From a checkpoint of a small image inpainting model.
Model: 3.34M parameters, 48-pixel images, arch unet, norm groupnorm, activation elu, widths [48, 96, 192].
Data: trained on capsule endoscopy frames (Kvasir-Capsule), 42238 training examples.
Rows from block 5, named by matrix and row number. Rows with one number belong to one channel. Each number is 128 + 24 x the weight over its row's rms, rounded and kept within 0 to 255. All counts start at 0. Numbers have three digits each. After the name is the row's rms in percent of the matrix's.
# convs0: first 3x3 conv (model.mid.1.convs.0.weight, 192x192x3x3), inputs 70-79, a 3x3 kernel for each
# convs1: second 3x3 conv (model.mid.1.convs.1.weight, 192x192x3x3, transposed), outputs 70-79, a 3x3 kernel for each
convs0.88 073:138160161148170150144177158111133085109075156120139114109115109122097129125127117115119125104103137132135123117122128133136152142131158125109104115099104127114110140135152114129180163134124120105129113103124138127126100086113093112091143125122142150100153049176091199064
convs1.88 078:135174145139169165157156131138152149185105146099168148122133130139135147127143139114098102084073133117161124098106119103098119125116129152147141153126150144160151122093112053096140117161128138123133115115147122154137154116152122156132135116127125168141179125149108170143
convs0.89 059:164133164212141222175180189103114111085102153104153141094109106122102109125117107132132151105091131131126138120128107134119119142136136129114116108094098116098119190176180158155154168148152134110122110097106124110125121107116091101092146121131143144144173114239128219147
convs1.89 057:153182173175158195164170175144166134160119140124147134125129136131115156121139127096092070102087116111123128111112119115115131127132132146147135158152164159170150097098090114113142129123159120128119126121146127145143128118147112132125120122128149180162176160171159161150
convs0.90 060:153148158194163225184141202104098116082114153089168172099098107134120104122116125127124131108094119128125140119138121128132133141166153123115105106102095115098104181161173169135163174154158134122117119092109137123131118113115105090094130132117145115130133143255133179252
convs1.90 057:139167180156166175166181166168172131156134148136139139137128141129138156128131124111085085108085114124124142104100110117115121123127125165149123166158162162166171121094105114081147136142175136137124127113151131150153126144136103116125122133121148159141164154160161148151
convs0.91 068:152172202219174237162186146105105112101160147113128184101086093093116110131095113126131136115115127136128141116133133137137148117137160125117118120109111137117117164153156134148141150133152125121134112108113138126138104101119102085085112126121111153107134163255145109154
convs1.91 066:134172141165141178144170132164124139150171118112127140133116159148150138127136151113088108091085085108139141096102126114096120127129123153143151162156131147163164113119116088084129136127148145131126115127138127131145150139128104143147138116120148137137168160140138133152
convs0.92 046:111104079087176073118167088096104108099106150146123128121142128141105124119125097135117128099091122112114136154144115148142149156142126118107099102096097108125119191177172170152183167166167141126112116109136126130147127122123110108104136120124149116168139192168126222089
convs1.92 050:128154147126175142140163172137136164158126163131161140145155129161130149155156147135156148131133129119128122136145128135152139142143136130117129117092133112117134132148140108151094102142130123129138126126113098125127142140163139140123120136142135162160136160161121167162
convs0.93 070:123062113093060116139051223111129098098062144050127106148161135161134145124153126117111127132095112115119125152153136135158137147134131120122123122112132108096122150152167153109168155157147125114132132110128120113127126098124112118105118102106108125189115073143043168176
convs1.93 096:130122149104155149134131161109170127137095166140175141139152133150116146146150139161148104155151161151120095156147135151151143145138131106133115093100126094107101179116115176150143146096106135124120136124137126113120111114162130155137122146157122166132128119155131153135
convs0.94 075:134151214174195237153171159105098140095180110133102186108099112098136113127103113134124110102106116127120141114124132144126141121134164118109113121103106124109114162154149152142130130129170129119123106100104131111131108107103097072087128122125117117141101230152171072163
convs1.94 077:145159153151149167157158153184113149118212112133103133127123143132156117134115163094076106091111070101122143098093107106098106118124125147128144148165134139143166100101118099119102131130145136123133105146125126118142145144130112131155132115129164127146139177124146130141
convs0.95 184:101071125125039212135035202114106119091111108072165107130130142179187155149190183138112124120110112134122113142164123125143143153165154142130143108103126115113137131108135125117118132129114148128148109095118121132130136146133114106118130141127095071095070103183088105189
convs1.95 193:122096185138114122139164139142183081124121148139125144150133131111140166134111099147124079137110123151132169132112125145148133139144148139150090127157148129142150147100094175065145159146167132142097145070137136149161105170160114088151109166141136141099139127137163124123
convs0.96 171:124065103154032212131053137110105113099108106102131144125140144161188143162174193138113115115098088151116119140159144135153144146157144133127143109112121127115128141102138120122097147095129134131144122098109135125128122150139105110111125159127085087083087065220096075171
convs1.96 169:097123159156088153120170109142146111139158119125105155154110144117153167116131108149123112135088100135145182124112135142133128140152143141137100136153118134157161138124103153029138161140182131144110138066126129140159118184134102119140123149125120120104154123117142109133
convs0.97 091:087085144079191125120133181098115112127086171111164106132136141156132137125159132123126142129133137132146123131111111137118136172147136126124110115105111108113112137149154147130144166154113121122115129121131136128113127105095140125116143115108096054111070114095044155126
convs1.97 097:166164178143197141166160166153189136180113161126150124123135111121114138127123117128126106115100136125140142110100103103110115118115124155155137163136166168169157110096123094109114097168148144151153143139151125160161134145155152127132102140131177190152179160169158176146
convs0.98 072:141119153129158196153112223106114122108118143101173104104107114148108122106148123126130149117115129129142116113121116119117149152151141118104103101073097095086115157157169166137136151162129141127114119100115129122110137128097114113110144117115160106182118195169093205184
convs1.98 077:151148191137187149168163175145186119144118146143133144121146117122112160136133125099102073114102124119108145111101112113117124125112135153168132152162178163166163106105115139114133113136169120145131146121148127141166108136143128106125088141135154166141147152154173158147
convs0.99 087:159123233179120255145124174121084125083186099141104138121107120107127134134132107139139106136141110140136121104139130124149168112127158120104122120105119133113124135143120138152110121108141129123113120121123138111118097116096112098104132102120114085144101194176150072121
convs1.99 093:138135152154130167146136146154122139127208085134091163117148141146139143132127157102111106110110066116124156117109122119106114125130130144149144149173110141160163116125120123096094151104174131135132122144110132106159140144139125137160122118137145122144142173108152121153
convs0.100 090:124125066127128055113148027112115145117109082134082145136133139122150126143116162137121112105110113101134155136144139134124135124142146150152151161153140141133117159138128127111136101149181145139125120127135129142151140132113115105132117133108135120133143102062203055169
convs1.100 108:109150136115142125121142149161084152076170147153139144147145161124171122155134138133081145137160142129116137143143146152151145138140133123075128100114116097083101106106147130165165122123137119093137100139132131118131123153089135130119146137125139110160082158152129132152
convs0.101 050:140112167145131212162113206115095124082122138116157132101107095119099101111120099140129133110091114131121134132145121131144151151153143109101107092073091098088102188194174178148164163173161152120122124092116131130126132116108109093093139124128159126201130226241144202209
convs1.101 041:155151176150183178171167188152177142159167149148137167136154138152132146147147151094100091105100109115111128112116120111112116128124125140162145148154147142141146111088118126098098120102153119122129127110114121101140117134146135128134112135147142135144140141149145144147
convs0.102 071:140120147145188164153153180109110126097118173116158111097119108132092106105128108125119131112094127122121136126138123124127145145128128109104090104080074091079087187181174179148159176158143132121107119097109121105108115099095103101096142101093148106201136169211094198165
convs1.102 069:152169178147200172173171191150173141165127166149149150114147118128099135125139128091092091124095126119106128113095105096101112104103122153164143159135160151146151080091124114107131087092160110120142141129151119128156116133148147147123096151129147166147146152159164155149
convs0.103 047:138086140153071192149094124111091099061096139090117091117133115149115131125143113135132137106100121124120119136141111152157144155149142107101097108083097108099112182173177166159158176144151133135124136111129150134132121135144106107104133120135133106153132102255117153117
convs1.103 049:133154176169160187157177162137156141168151139127146169143148140159126172133158138139147113147114115128134141143129139136135138133150141147165151135147139139152162148130116142089106146118164121148120144124123120124132115132147122148134127142127131151133165152148142141162
convs0.104 072:152145171158151197169085232121127113126112169105184075082106102130093118098137113136145144136122134150154121114124127105130157127141161131125118117104122119114133129146140119118152140154112141139124128103137131132126128119107109107099149110112157111154152141185096215126
convs1.104 073:144132166136179142157151156129173099170097169130154143127153133142122167139155136096110076111083132123113124119114125111118134126119144154180122155143170158163149121097116121101149116130159126137122135113146120133145122120155137125126098133129141163128155129160154152140
convs0.105 142:114075078133045143154031248129139144102084094088119132135134126134184130160168182131109123124095102124117108129128117117130104140171152155140146135127137118117125117103137136063125129140117142108135122107130126126119150108115104122118101139101132086104069058108088061255
convs1.105 156:143098175112138105130151132150167100098098186150157126156129166105159123148119115152084094144159176153130143148131141154167152139138141139144103112148164115110114156053120184120208152146134141100112131108171143150133097158129128124139132156137151134109107103166141134118
convs0.106 135:100120086115119124064157067093102101133098142142108184114118115129159153152125174128130124099127145131126137123124141129131139128134147142118113128104089148114103153123129113132154155115132121124122113106115151116126106113130106115112134145123118108064171059191140089143
convs1.106 147:106189126144140157149172116158108145161119135097141116137099144121150135106121105128087115092067112115154155097102125119108121125130130149113132152130148151157149123116119074089164140177168146124130103100152127162142151144114089143108141124095126137132170133145123150142
convs0.107 067:121080102118081160174052255113114112096072109061153095128122137159143129115148128113111135123107111116132121128144122127121145154156140134130134121110126119110135131139178154134138145168142142135143134119134135147143149126099114109104127114122110095153072113115097148222
convs1.107 071:150106192124160139138155170134191100137101169154146145154146122138128172160144136135142086140129140130097118144132130136155139138136139114144102100116133107114115152105115171098143122115131121134112132099139108128131096143151139105142097166133146150115121114158155130131
convs0.108 063:113090089109052103118033196119139124096069126066101084132133127148121128148134121128112124119094108129111114136125120133139126147152162112113114101107116093093110155151167151120154159152158139128131146124129134123151132106108113114110125112115093136140093044099040114176
convs1.108 072:171154161157178163157157149140187142167116178154164153149147164144128142144148144137148108157157170144134119136127124123122127122118125154173154158172174164167155148095099149134157122114102152143126164163175148154133116105144128142138125129124159189149173137163159162151
convs0.109 133:146092126162068220168076190105110127093094114090150124123121129155154128133148156127110115113109101126124106137141124140154153159190165130127132101098107110099117144124153137141137145155132146136135116112113127132123133136123106114101125122113101070096073085205099107213
convs1.109 124:153132183156128139139166135158184098139126138141112137147122131110132148117113100136125095135118133147144163112099114121125117122131136157171114154171159157164170144105107173079155161158175149159126169114165153169169110163137106104138112152127154148116163129141165134131
convs0.110 102:124122194144142234140160173103098119086133167133179176101108104117112108103113115124113114109098108117120122146151144142147156142152147112107104098085102101100110193184175180166164172155158125107108105086105120112115105115101091102096127131124132123192119178255134199202
convs1.110 068:135153148158147143159153143145145134149165124113120145121131112130121149121132119090083071092068064101119133095091101111116115121133130133131119134130116130132147117115118112090114144133173124130127112095105115108144124140154096118128108128135135144127157166121140133130
convs0.111 112:136137183187118212185121169095103120085115152109143208108104098113137106121104126125111119105096112124113130138149159140145152128158162123111121103103103119108110180157166171142158161143162123107118108086094114103122108111112091096097110143122132137160145123255170106255
convs1.111 082:121144144149119145135158125183137129133152134120121139144114147121162141113129123107064093091075095103117141110104123122123121132144132143112107130138122129138141128106134130086177146152174121107116104086131114120140121167119092126130125132121144130113138130128129116126
convs0.112 083:165157212194165217184160185105113121113149167123163180102107097107117110110106115141136136122101136139132151121141146127137159115141154127121120127117115135124124165149146145115142154132139148128138125095111141128141120115113113107099139148128125144172145162255141159208
convs1.112 063:132154150137139156144151136161142137152143135117140135134126142144148154122147142108082101093066091106114120102103119111107123118126127152140128163142131148154137125109129103082129139134157135130136115101129120117131144147139110144124125126127136139128153141137130138131
convs0.113 061:103110137082086194109068184117107114104118111115172119110106125134125108105125129146147135120118129135129135135146132126133151137155153111124124124111130125117130147138152139119138135147143147159151126120149138154155133144134124104125149133130108102130079222175097166200
convs1.113 043:141104175135153116147161159144168120148159171167127165172154141150167177187153169142162122140145103126099147140120143140147131126132154132150120125140121129123143132128108136067068112099112125149119131107099109111127114158155131099144113158123118120134118144147156141137
convs0.114 111:113069209142024255117081138098057102064153116112112116154143131133163145136142133140121117112099118134133132127152133136157163122133143113110123105096125127122142155132140125113115127117136127107131105101130138127131102112130123108113135135132063066148081122255110066124
convs1.114 100:109121142149099178134137125137134132141208096141100178136137138152131146125137160131151136141118078126123152125119131125115126133140133145152135148164100130157161124140119141059075165073177132150135145130105139097153133152143109149158116113145122112128147161106151103159
convs0.115 176:125146113220133210233140196084125134128117153112149157130122140135172133151135177141124125135137124156147123132123129132131134148169157141125122113119101118103107157130140166142142172150119146132127141137120146139118127122113117140122115147104069116082134092189143107223
convs1.115 179:166167190169147165152185145159175125142131160139140126157122152110156149118120108142104099130113131142138142106097114118114110123128128153150125150162158157156152128089093146065158137153132153156134150117167146167144120173132116120145129150130165174143173152173162156136
convs0.116 055:127110146131073134140074107101116120109111121092123174117104103125129108122118124142133139114101129124116149132150150131138146123146175127117132119105106130115122158137159142117145139138165141146152132118124141136148121121140111101104123144127109138145122105243120088255
convs1.116 039:129154142145123150154160123185137135145161158153163143158130162141169155153156149130085126111122117130124124120124153141141137145141136173154135164182147175170147148106164153126191150135154130129126130128136130133129122150107100137122126127122155123124149134140151130140
convs0.117 115:116083100109046208129017255124129125092075103074160112119128135167147137142161148134121127121093105114103113138142123121128136142171158130126134116109126108099124129121150141117142128147137155138148117100135108123133153152121100107127137117121102099101065078162076117255
convs1.117 108:142094185124136129138161146140200078131104179156145150157140135117136157150133114150130074139138164140127155144128139145156144134135149129156093119142161130129132162079096177084175129131141136132101144093155131146143096152154130105147112164139141155104130105163156138126
convs0.118 077:116132101144120118134109118115140139140115103114126183114109115114146105118110148137137136128127124133126135134155160128128136116160175136136141138132119142134118132135132152136140139146160149153163143126129145136134134145138112114122109156117125146111145113154162089255
convs1.118 062:116132150128118115124145130167109110095152160151147124166116168123206152163142148149072114126134136124121133138138165157147149138144146131091094104130119105097099116075121134085177121121125135101102106098135112120105122180095113123135141135119140114120109140153145136132
convs0.119 154:150128104205117167155110124101118135110133140139147203107110122121178132140113172136123119104118104136114114138141161138143139138165171144130125122110098140108110172132139153147131168120139140130124124104092137111117126147135100118117119159127114107090155113235174087211
convs1.119 136:107166153153121160138186122166120125134140127104125132150100149114162149108130106142081107106069100111144163098097125126112114125137128129088093120116105116128134128108111113052159137154167134115114107066139114142140124168101071122115132131106134130132166144146133133134
convs0.120 061:156175185195222216235168255105126130121126144101141141097092092089094083098099082135115126111091109122121145120128127131143144127134134119104120111105105107107112168162169159142163161161153142114129118101117125128133112104102099086091117117109136145192142186164160136255
convs1.120 052:175142187140203170161165176142161121144134171155155139118137144123138119149142148106076092098097120114076100111098108088093113097094104124133110115118130125117106112046116109086134086083101127095129118111138107094116105126132126134147103131125152155138143147162161159134
convs0.121 060:185193203249184243229197188108115104102132128115134175095086091093105101108092110137128128117100123140133136099122122122122128111143151126111122108104095130114114168141157148131144159135162138124141119100109142126132105095105096084073120135099140145113162137250179111221
convs1.121 059:136177176159154179149166154170133152142164139135141149132122140126150146133133131107083103102086098113129149104099114107111117113119121157149147156165148153164163110103114106084146126146164137135141133124147131143154138156119104135121136134118158149153159159161152147158