Weights of a small image inpainting model: 3.34M parameters, activation elu.
Rows from block 3, named by matrix and row number. Rows with one number belong to one channel. Each number is 500 + 50 x the weight over its row's rms, rounded and kept within 0 to 999. All counts start at 0. Numbers have three digits each. After the name is the row's rms in percent of the matrix's.
# convs0: first 3x3 conv (model.enc.1.1.convs.0.weight, 96x96x3x3), inputs 27-35, a 3x3 kernel for each
# convs1: second 3x3 conv (model.enc.1.1.convs.1.weight, 96x96x3x3, transposed), outputs 27-35, a 3x3 kernel for each
convs0.5 126:589592437408517402433522441565517487428530524488547528569419365567585541517596603481461412510481426509530503471516493475510506487479498572493512489477479484493532474434446471389408466457469506466423510496451520511459544528478534525441508532490
convs1.5 126:526499458520518504458491541508518513508535513516524505567581499550561499431415463498567605461517605471487577392410477499462433525444375610547478592546485579541486523505501561533587520542514553533513553501506564523538526527496524539516496509515
convs0.6 079:553648625537599581441537574530495479509478493437445482563504487463455501397504579522551541557579575552541503496484481492462478503455459566531509497486492476488495567494431464408427492454452495471459502510505486499501493509515486514537501508486
convs1.6 084:539532569508525561518550548485492488490491483509511491513518418444469485358442524489477471482475477487492492480504637584517610633612621382430413377433450413435442456485541531598628540594584488490484488471466458464475474491470461492466440467431
convs0.7 114:613611490471429512564479592567462428426363460595552608539498519464444479538498518428457457492516457496518458553561552555570560535565569448395456469428507516452463536502534599566574579560537528532504472482480468479494486487516497504469506528503
convs1.7 109:533476497478434484506526533497502506477484492466463477535567601467381394642662657529543544529535538522537543480591520439518502428413470592510498648609587575590574454474469462478455472429378452490481445461453453474469491507521489499518473462470
convs0.8 130:491462438488450435466441415527533511502487512511509548468440470387324419492469490405432425410432432408427426576572576562512527570577563489495513489458511505478508524482523474428464514474504473497483482502489472478476506488463495484464503532506
convs1.8 096:499479513484464500501488512547557567544566582565597588496521522467441444530517517478485537460441504508493523451443480486448450518482453565556559540542539547552531484468462459456411534502490455496485483528501472502485574582590586575585579568539
convs0.9 088:550577493502569530487518561471475458456479440506504504508509513435466516470445491549556523550586556535569560466460475447412430470445448503495503536495494526505476487453485428390426487452460517514500522514501504510490384423407413479468442483457
convs1.9 093:465484508448433441451437435501526514514527505516530502487459518498461457441468467402422421411427428417435427568555522590575574593559557452436458432393417427370390446512541470507521494512503506496486495481483502493501529536519522533516496512497
convs0.10 103:601579543577575524508550512423373346431410372348413405585539572483426495454378495562570530587591549548553506461430466432394433460420458502497507512488493508496505524475474490441448491468482480488459495505472481492457490491483480497496494525521
convs1.10 091:583606629552572588535558555479489468480489468482487471512473432469444444423451450460480511476496527492520541550577558610620596624615588465429403457420406433397416456461478458487487502510508452467491437472482442477480501502471483506486449475463
convs0.11 101:530589515493531452552549535463456441456437427524538499582577580335374479438427430479492497516529515479481467496484495499492487492498497462457457498502525475520511454413438546537543481494490482487488478476478487492493435429476510520531524551522
convs1.11 089:557528546540518520553559517468457442449447433479487471550540539521497496526538524438419424470472465457474475544570506551586515637682687479459446493487477480481486449432374457454422483528525571572584572569557526534535451439434464456450487474467
convs0.12 109:546448554411407526462501485581492466546502507540538552461524527550576468478500469450443487475502517491521509514530515502501490513479488522547490505497458493463489488485445476468432454459469476483479485502499488507495488457420457473477441510541
convs1.12 111:546539506518473456495432441520525529526522521515518516490453430495544553469421443497487476512493463503481445491445468521462408541564506477500502530508502515489508502585561547609557500561501502491521470482524482495523587573542582553528576550535
convs0.13 110:595492406480379441443493542596547554527467520574577626442441517487487513632648547492450474555526563563553555498506523468502515426472515512500580548502517534515447456460584456477548480510532450431454463451484496491505558500446561512470502491499
convs1.13 124:548544521551508512495480481462479487480496494491511501505579538458443465507416414494526547507531546506538544584587541558583498459471454474448442464412425455420448490541518460530547452502517473477496506502489515500482471469448474461469469445445
convs0.14 110:504481361534521490493519488520547508467530497521522470494500529498518509542509406570516543586524534513486495505480494489471493464477505463477489502521457524491357414458568500526504535520455489481475484467485486472481506443449536496437540502455
convs1.14 126:490495479468459483470498507470480491451475492442470473507576558492439455520422434523529529530532527520536523520558516535590534549512565558506474502484481451477512518545536489532540438516549432461541470479514523480476469495468444489483464459447
convs0.15 071:543557443514501466542471375579509406551526483511512476614533509578540552622627640526444456530502498529543536543542524574555533584559530531513470473506495459483504540482510508510543549538548542503506523497509537512526531499451426487506449486528
convs1.15 084:470464448468453437483450421464463471460439434447410406438388401440338302450365421509532532493522529488519514499437543495367431569487543492498538522519523534520489565582589530535566431451518482510463476490489478470514494470468509481451483469483
convs0.16 084:515475424551470435537523417505466427535469440502523511389471528493512465631594408508472508530487463540512463535531515511525501469470480508492411493502437500479406531534584511535522480474498491486489489477485515514497461468462488499426511512446
convs1.16 094:478507476478504514467475490500489493455482509438457469457613596519547572583441430515532529505515522486510516543450501518530463525518511469445433488452445477470470517518470533549506466505506495499509507534514548543543438457461468468463480434404
convs0.17 113:648517420593496447584533396567540506530512455534485345465420463452483517468596580465503533434477532447514523478515516486523528496516532551523419497491404493473410480491460424437422462479458487450452476469499464480499509528510484545528496559527
convs1.17 120:509488467502487518474472528508506515529518494545520492584587467530533480458429501500509524489491517500494517431409458571462437499419414552575564518559583541574567459431459479486535433477480525489498546482478562502505575550530570540515544518507
convs0.18 094:584561553487461475564532389555544496490504536521499523416452513553514432529483396577535496569529497536538534471496494480501501479475505520537497475480480485476498450467476467467463446489565525509469539504468519513501563532430554527480496502576
convs1.18 090:542571542530535519555537548479483479468443437452442461501542544484553554518412390438475495451460462471452424533407511582542507527579549541547542564472438524428419462484425521538473466480431548512503495500563521557639495505491485501482437466470
convs0.19 080:572621544509620671430468601470423416550563557464489516559587555550532565519449499480547532536591551529553557515540517524563520536567509472450416509475459464478449453446448434432435439451435509529510536539525510509525487479480521496480491483503
convs1.19 074:499499541517505546520527546465473487453468488464466471449467503553533576568605603430462494440465472499501462582567509498516509526526584480435371464475452360428491519576620536556556564560552532524551520509547563551567467476465471503505447472483
convs0.20 125:460502601495524516608609438574580514544598535552547493567553524507485508472473509534467437491516528443508552481455478510463465533509490486540517481507510488464490534529493541511487538508478513513522486485522488485506560530485440516605489528576
convs1.20 127:488492528516477458569496451486508512534506482539512504470476533521505464495523520513520501514526524488514524492419517480419506526540537382483552478487478587510410510509490476515550467502527484466416460466464421470544493508514521508489499525530
convs0.21 113:602485516516444441581584589520531534488528511514500524453410422444450477571618589486506531462482516463491509556563581538482486545507503492449461488421458485452454494433439450364374496445469518507490480477485484485496536519464566539516513560542
convs1.21 111:521511460485468487420394474496504506526541512556572517573631554467547528433391418575582589563534546589550537391376392550503366549531341539525541500473536513525545565559497546560520550577557487514494535542500513509494506528524517525520499490470
convs0.22 090:505571480504584532489495517560485466565490520503518541562593577529456449444378489443490508481525507462494463475460458464441442491459446521507421532517512454488517518502456467498474424437456480493466496493479474470483493420391482489474458493519
convs1.22 092:541540527557535486574554492480486477495510498487504492599588564552600592511593542479504503497533502502514475502452504569517513551588587544529493560528488533510501403478564427456522497490512508496496497478528500500566502515478496529483468493487
convs0.23 087:474454543496517547511523499410421501513520457543522458534508585406410508536538478527517518544518514532526503479444446476485473448474486481505513460461447492447446530491519526482474532514482520494501519492487521503480525508547506493511505518521
convs1.23 086:577569505571553534517512543484502501492513490522532499534574508585610618521512591471461463486460441500470438496515439528593522470549539505491506505512543478535603422468431474522441465533478506523564540540557525532537485471440481453454490486490
convs0.24 083:535517512465434440453415407546545538537538497524529505474456508495500479600665593445447458472470466475477474487494488503528522485498497542529517534536511540565544541507542519502538542520566512513514533530518534533518589577564565565558555547559
convs1.24 074:504482471483459478467455493523542544521543534546544540538616568455472477486438462481470470465441439469440427479487470556592496428471416503498504517503493541530512493519502481502490475464428471497514498511539519552572541530531525485496532506510
convs0.25 082:474448486458446484500464458457532604508541563620566507553531556505528586546536528499512497495506494494507502489469453502493459495499477486490487518525489522522474519533555551558548586580551563576565564573565574570568536550538534555545520548535
convs1.25 062:559541555533501535501486538477505520482490486500495480540612663528523505477526564441431427437433408461453420590580548550591595526534575566566546547566559504510531512539511485538515476502478515517536518509522544542556505499488499487476462467453
convs0.26 090:585574504521439479471453518609585514563531583479502549486505503502513510444410439529529491538514493535491498501506520511495503508491510545527525523541542511544525456492494449506497500556535483485467498502494487492496503541505558581554494506509
convs1.26 088:624638644535547588545553572494496512499511528519535519554586595504509529462439457446457464448442436481463459512470515483448473546535542482473462428430447393403446541570582627634653580566569518540528506533509494500491470482465494542501467499466
convs0.27 126:478442505462357465476411449480489498461440473563499408528516509400490545339512554493487496463443469472454448493492466482500494499507497469542512468556503445531497487520497486530478527546465514488512506454506500450478508509523554551539546526469
convs1.27 109:481462437458458461428446464493473454506484440501471436623660549564632522420450464471474471440457473430455493514438527574455497552459489511549527489553533499547530517527460481519479435475491521412425509382413525433452487485507500506509496499493
convs0.28 132:601613619570573585606572596537482503438406439473475517517510538473433479497467479473488481487502486475481476571584595594559554617593573496491481475456485465451494490500512487477501502494513453461455454458459447452459421439458436436435444458440
convs1.28 102:506503519484493508537543522537516523524509529578565578485465485461407425710726671472489511505507525548547542419444456381397423372350375524496485490474469474440465467499495482507487540508475514546537514538530509548536523520538496490514520500505
convs0.29 091:535513557454404457443411429510581619495539581549536482540524525440561611379432508486505489487494493473491479470459473455428444488438441505523524505551543512521517456460460493493498565527509545547546562557550564573546566580573581588608572576586
convs1.29 078:516506525458455514440467536493499484520504474530516477568556495584606499430466481486472457499492475478475471519535567545456485623507472544557534508521525497485503561599525552636552509570539450432433441406398450422461503500485502514488464471447
convs0.30 111:491442465471465450417416427423442494507522514550513536427409454446485485499571553509505495518511492532542502557594565544556545552514508480480486463455497458474502498472473464432446533483511527516512527522521519531515514542523541579573535557545
convs1.30 115:540534513538534545517506556482500497491521506494519485535588499506567514437433464527522540482463500488476511433423423547513402507513387523513530526502551540530565540527491518528509504529513520512507531508496535519525514537531520533518495506486
convs0.31 109:453549531508613633466522538403445437420513508422444440438449494491508542559575577430433435431436447456457463525534540513508509539538528513509495516505480504494461524466468478405421473431433537545542500511513486484489541544552570571570578585578
convs1.31 087:420412414425420428413398421549523488549550531533548552496506484457475497502467500462459470454446450460449445578551535520500494495471460449455446431436427400443456527534544502512519505506496571576559577597581539566555441450446437439445417420429
convs0.32 097:569516524608525489485455446557515479529493441503453515391390438580604455528533417474480508445444483507481477476506465478507477476474463499501481471468451496484491478496531486445477493442501503487494491470457500488457533532524545485471534443486
convs1.32 106:512509477482491477482440453478464464465461465464476492535587553501597615486431438565553551571530508563499462477459472549556456535603457549578556542531524540520540493525469491542482489500469492497547506540564539562583490506519500512527514510511
convs0.33 081:538583512594603565525468510469420344503478448393419451581549579476429476452382464521549514553592534477532491472440480420383425459436475492493511503477506516498514476446478436416418389378380515537490522551504485508471496492474520529450528533493
convs1.33 081:568550600566546568553549538500493485484485489476488478425450487473444465423441426498490488496503506507519514561563503569586538570576567428403427402381397366369424514548551513554569534588576465475472473482465492485461518513495511523515500507496
convs0.34 073:516515547531464500531495521541458454438389463459494546547447412511475484537620718510506488562563524561548522524504518524477491534491487529516466487495487469506508546467418447405423439422430530506493534521504544521505521467423498473468511473485
convs1.34 078:537527536544533520528522496509506497494491492484477475505455408410344383389421498502512523483509527492503516447487578495422499521486509439429430384356391377361380556572575526548578449468481471500494499521506521531530521533534520537536508520516
convs0.35 074:543535569541444463556491454472445444470447466488510470531502540481477533516547577612596566624597561592582551484446477465423453474432468450489520451482498479490487471432439454405414482425434532521510533519510523521510521503498492476468482473476
convs1.35 067:555546559511516542513538552498500488502491485506503491473462443429404422408394423496510503491516523480510525564582594594591587611585575477461463456409428444399422541571506567631565552616589440454449447475472465479473497508494507534510500520497
convs0.36 074:443407464422483577410423441494407359531581559434511560445414455533536490616659586496451472534475471553528536474514525469527563446464504533506470517519475504530523555508494549540529490476518505476490512488490514511509559501484556516477545522537
convs1.36 077:552570549574552530540511513488456453483462457463451464417459421437438421511397392494480465471447451452443462455394405480478331413472379440450476514455439498472439538547487522513487489478479511500513489506548500508554495480486486466472499477493
convs0.37 098:496445606505439465636632574500531601514507469558476499338343462463467452620634505439452530422429514462450499546543514522510485513513503475466439460436446484459450521465510463376433520423510467428522467454510484456501504488526527491542551527527
convs1.37 107:519524468502478469463394435464484503464518526489542529463595578445508520488397389601603598609560540622582539383359377497537381445526353578560570560507527568556555478518507482545519495540551459525508488537500493504498489515519500520527487487474
convs0.38 122:544539544494499526571509508565517495489495506443462525469408445487434441495490500504492474492509483464472475529504543499473513542502540506530488513525508489515519480501451482511503431479491469491456489508469479496468471489455469477485463466474
convs1.38 112:487493479502508485513506474539519514536515532545523533526472449511411380585529447471489497476499516466504520453457483426412439493449423459443469482438449505444437466491532457437499494461498499539527472536551437498537533487505546485480569513494
convs0.39 068:504452496456459531419461479547535519526594600523582535498458433522579607515562558515516456511523496465481518499488485508489484500474460466494486453475469522506475508495482502524523553556542512518493529541521518535528508525531482491536493488519
convs1.39 060:492491501521485505508484517534532533541514512535515519429386445495467417386411467517492489481468485481477486420513512427428423488440345489567582493546571481524555536492510524490526550524565395402433373402426396411437532497489512465479491479483
convs0.40 082:390355354435500496508471494522423318593593475515583580435381394465425445531494499515434439559538495489566529487492507471472487492474488513529469488504497486486522519518465511536486442491476491486470517527494482513480531463413483530492447500497
convs1.40 077:480494542544523509567537495508490503538516497507501472472409435510408356538554448512506523496494513500499529504409348534440352609608522362350429440417421511516461576575565519487528514498530469474445477487499435434492492473450500491462476471482
convs0.41 086:392376437420397457444488543419400459498490525437525535416427454466422427555525547472507527491485534531509540509472492495477498502509517490491489526541486539538483455461434521544499471484456489509478491515507495504507466493516483447423490466451
convs1.41 087:525530500551547557521525552511502488478480483464448448497496450417352373557494427508491501482459479485468496500519465491498483494453446427424430453482488452505530509547579466468491514456468468485520498527539493498498473438444467448459495471453
convs0.42 105:559486486497449410554556480581514517543492498496524532515530488517529519252173159519527504528559542466500523495515534505519542520501502500522537510450462483427424465535520518505493499451454552542533558550509507510499532527501512462443500466451
convs1.42 117:463441465493441425513476458530525516517504492515529533286248302560558509544575524514510495544555536534545531536587575435453509628609476455493534466440509542488512515518490540510481577548540446431432433457453438470465544511522512458468530518520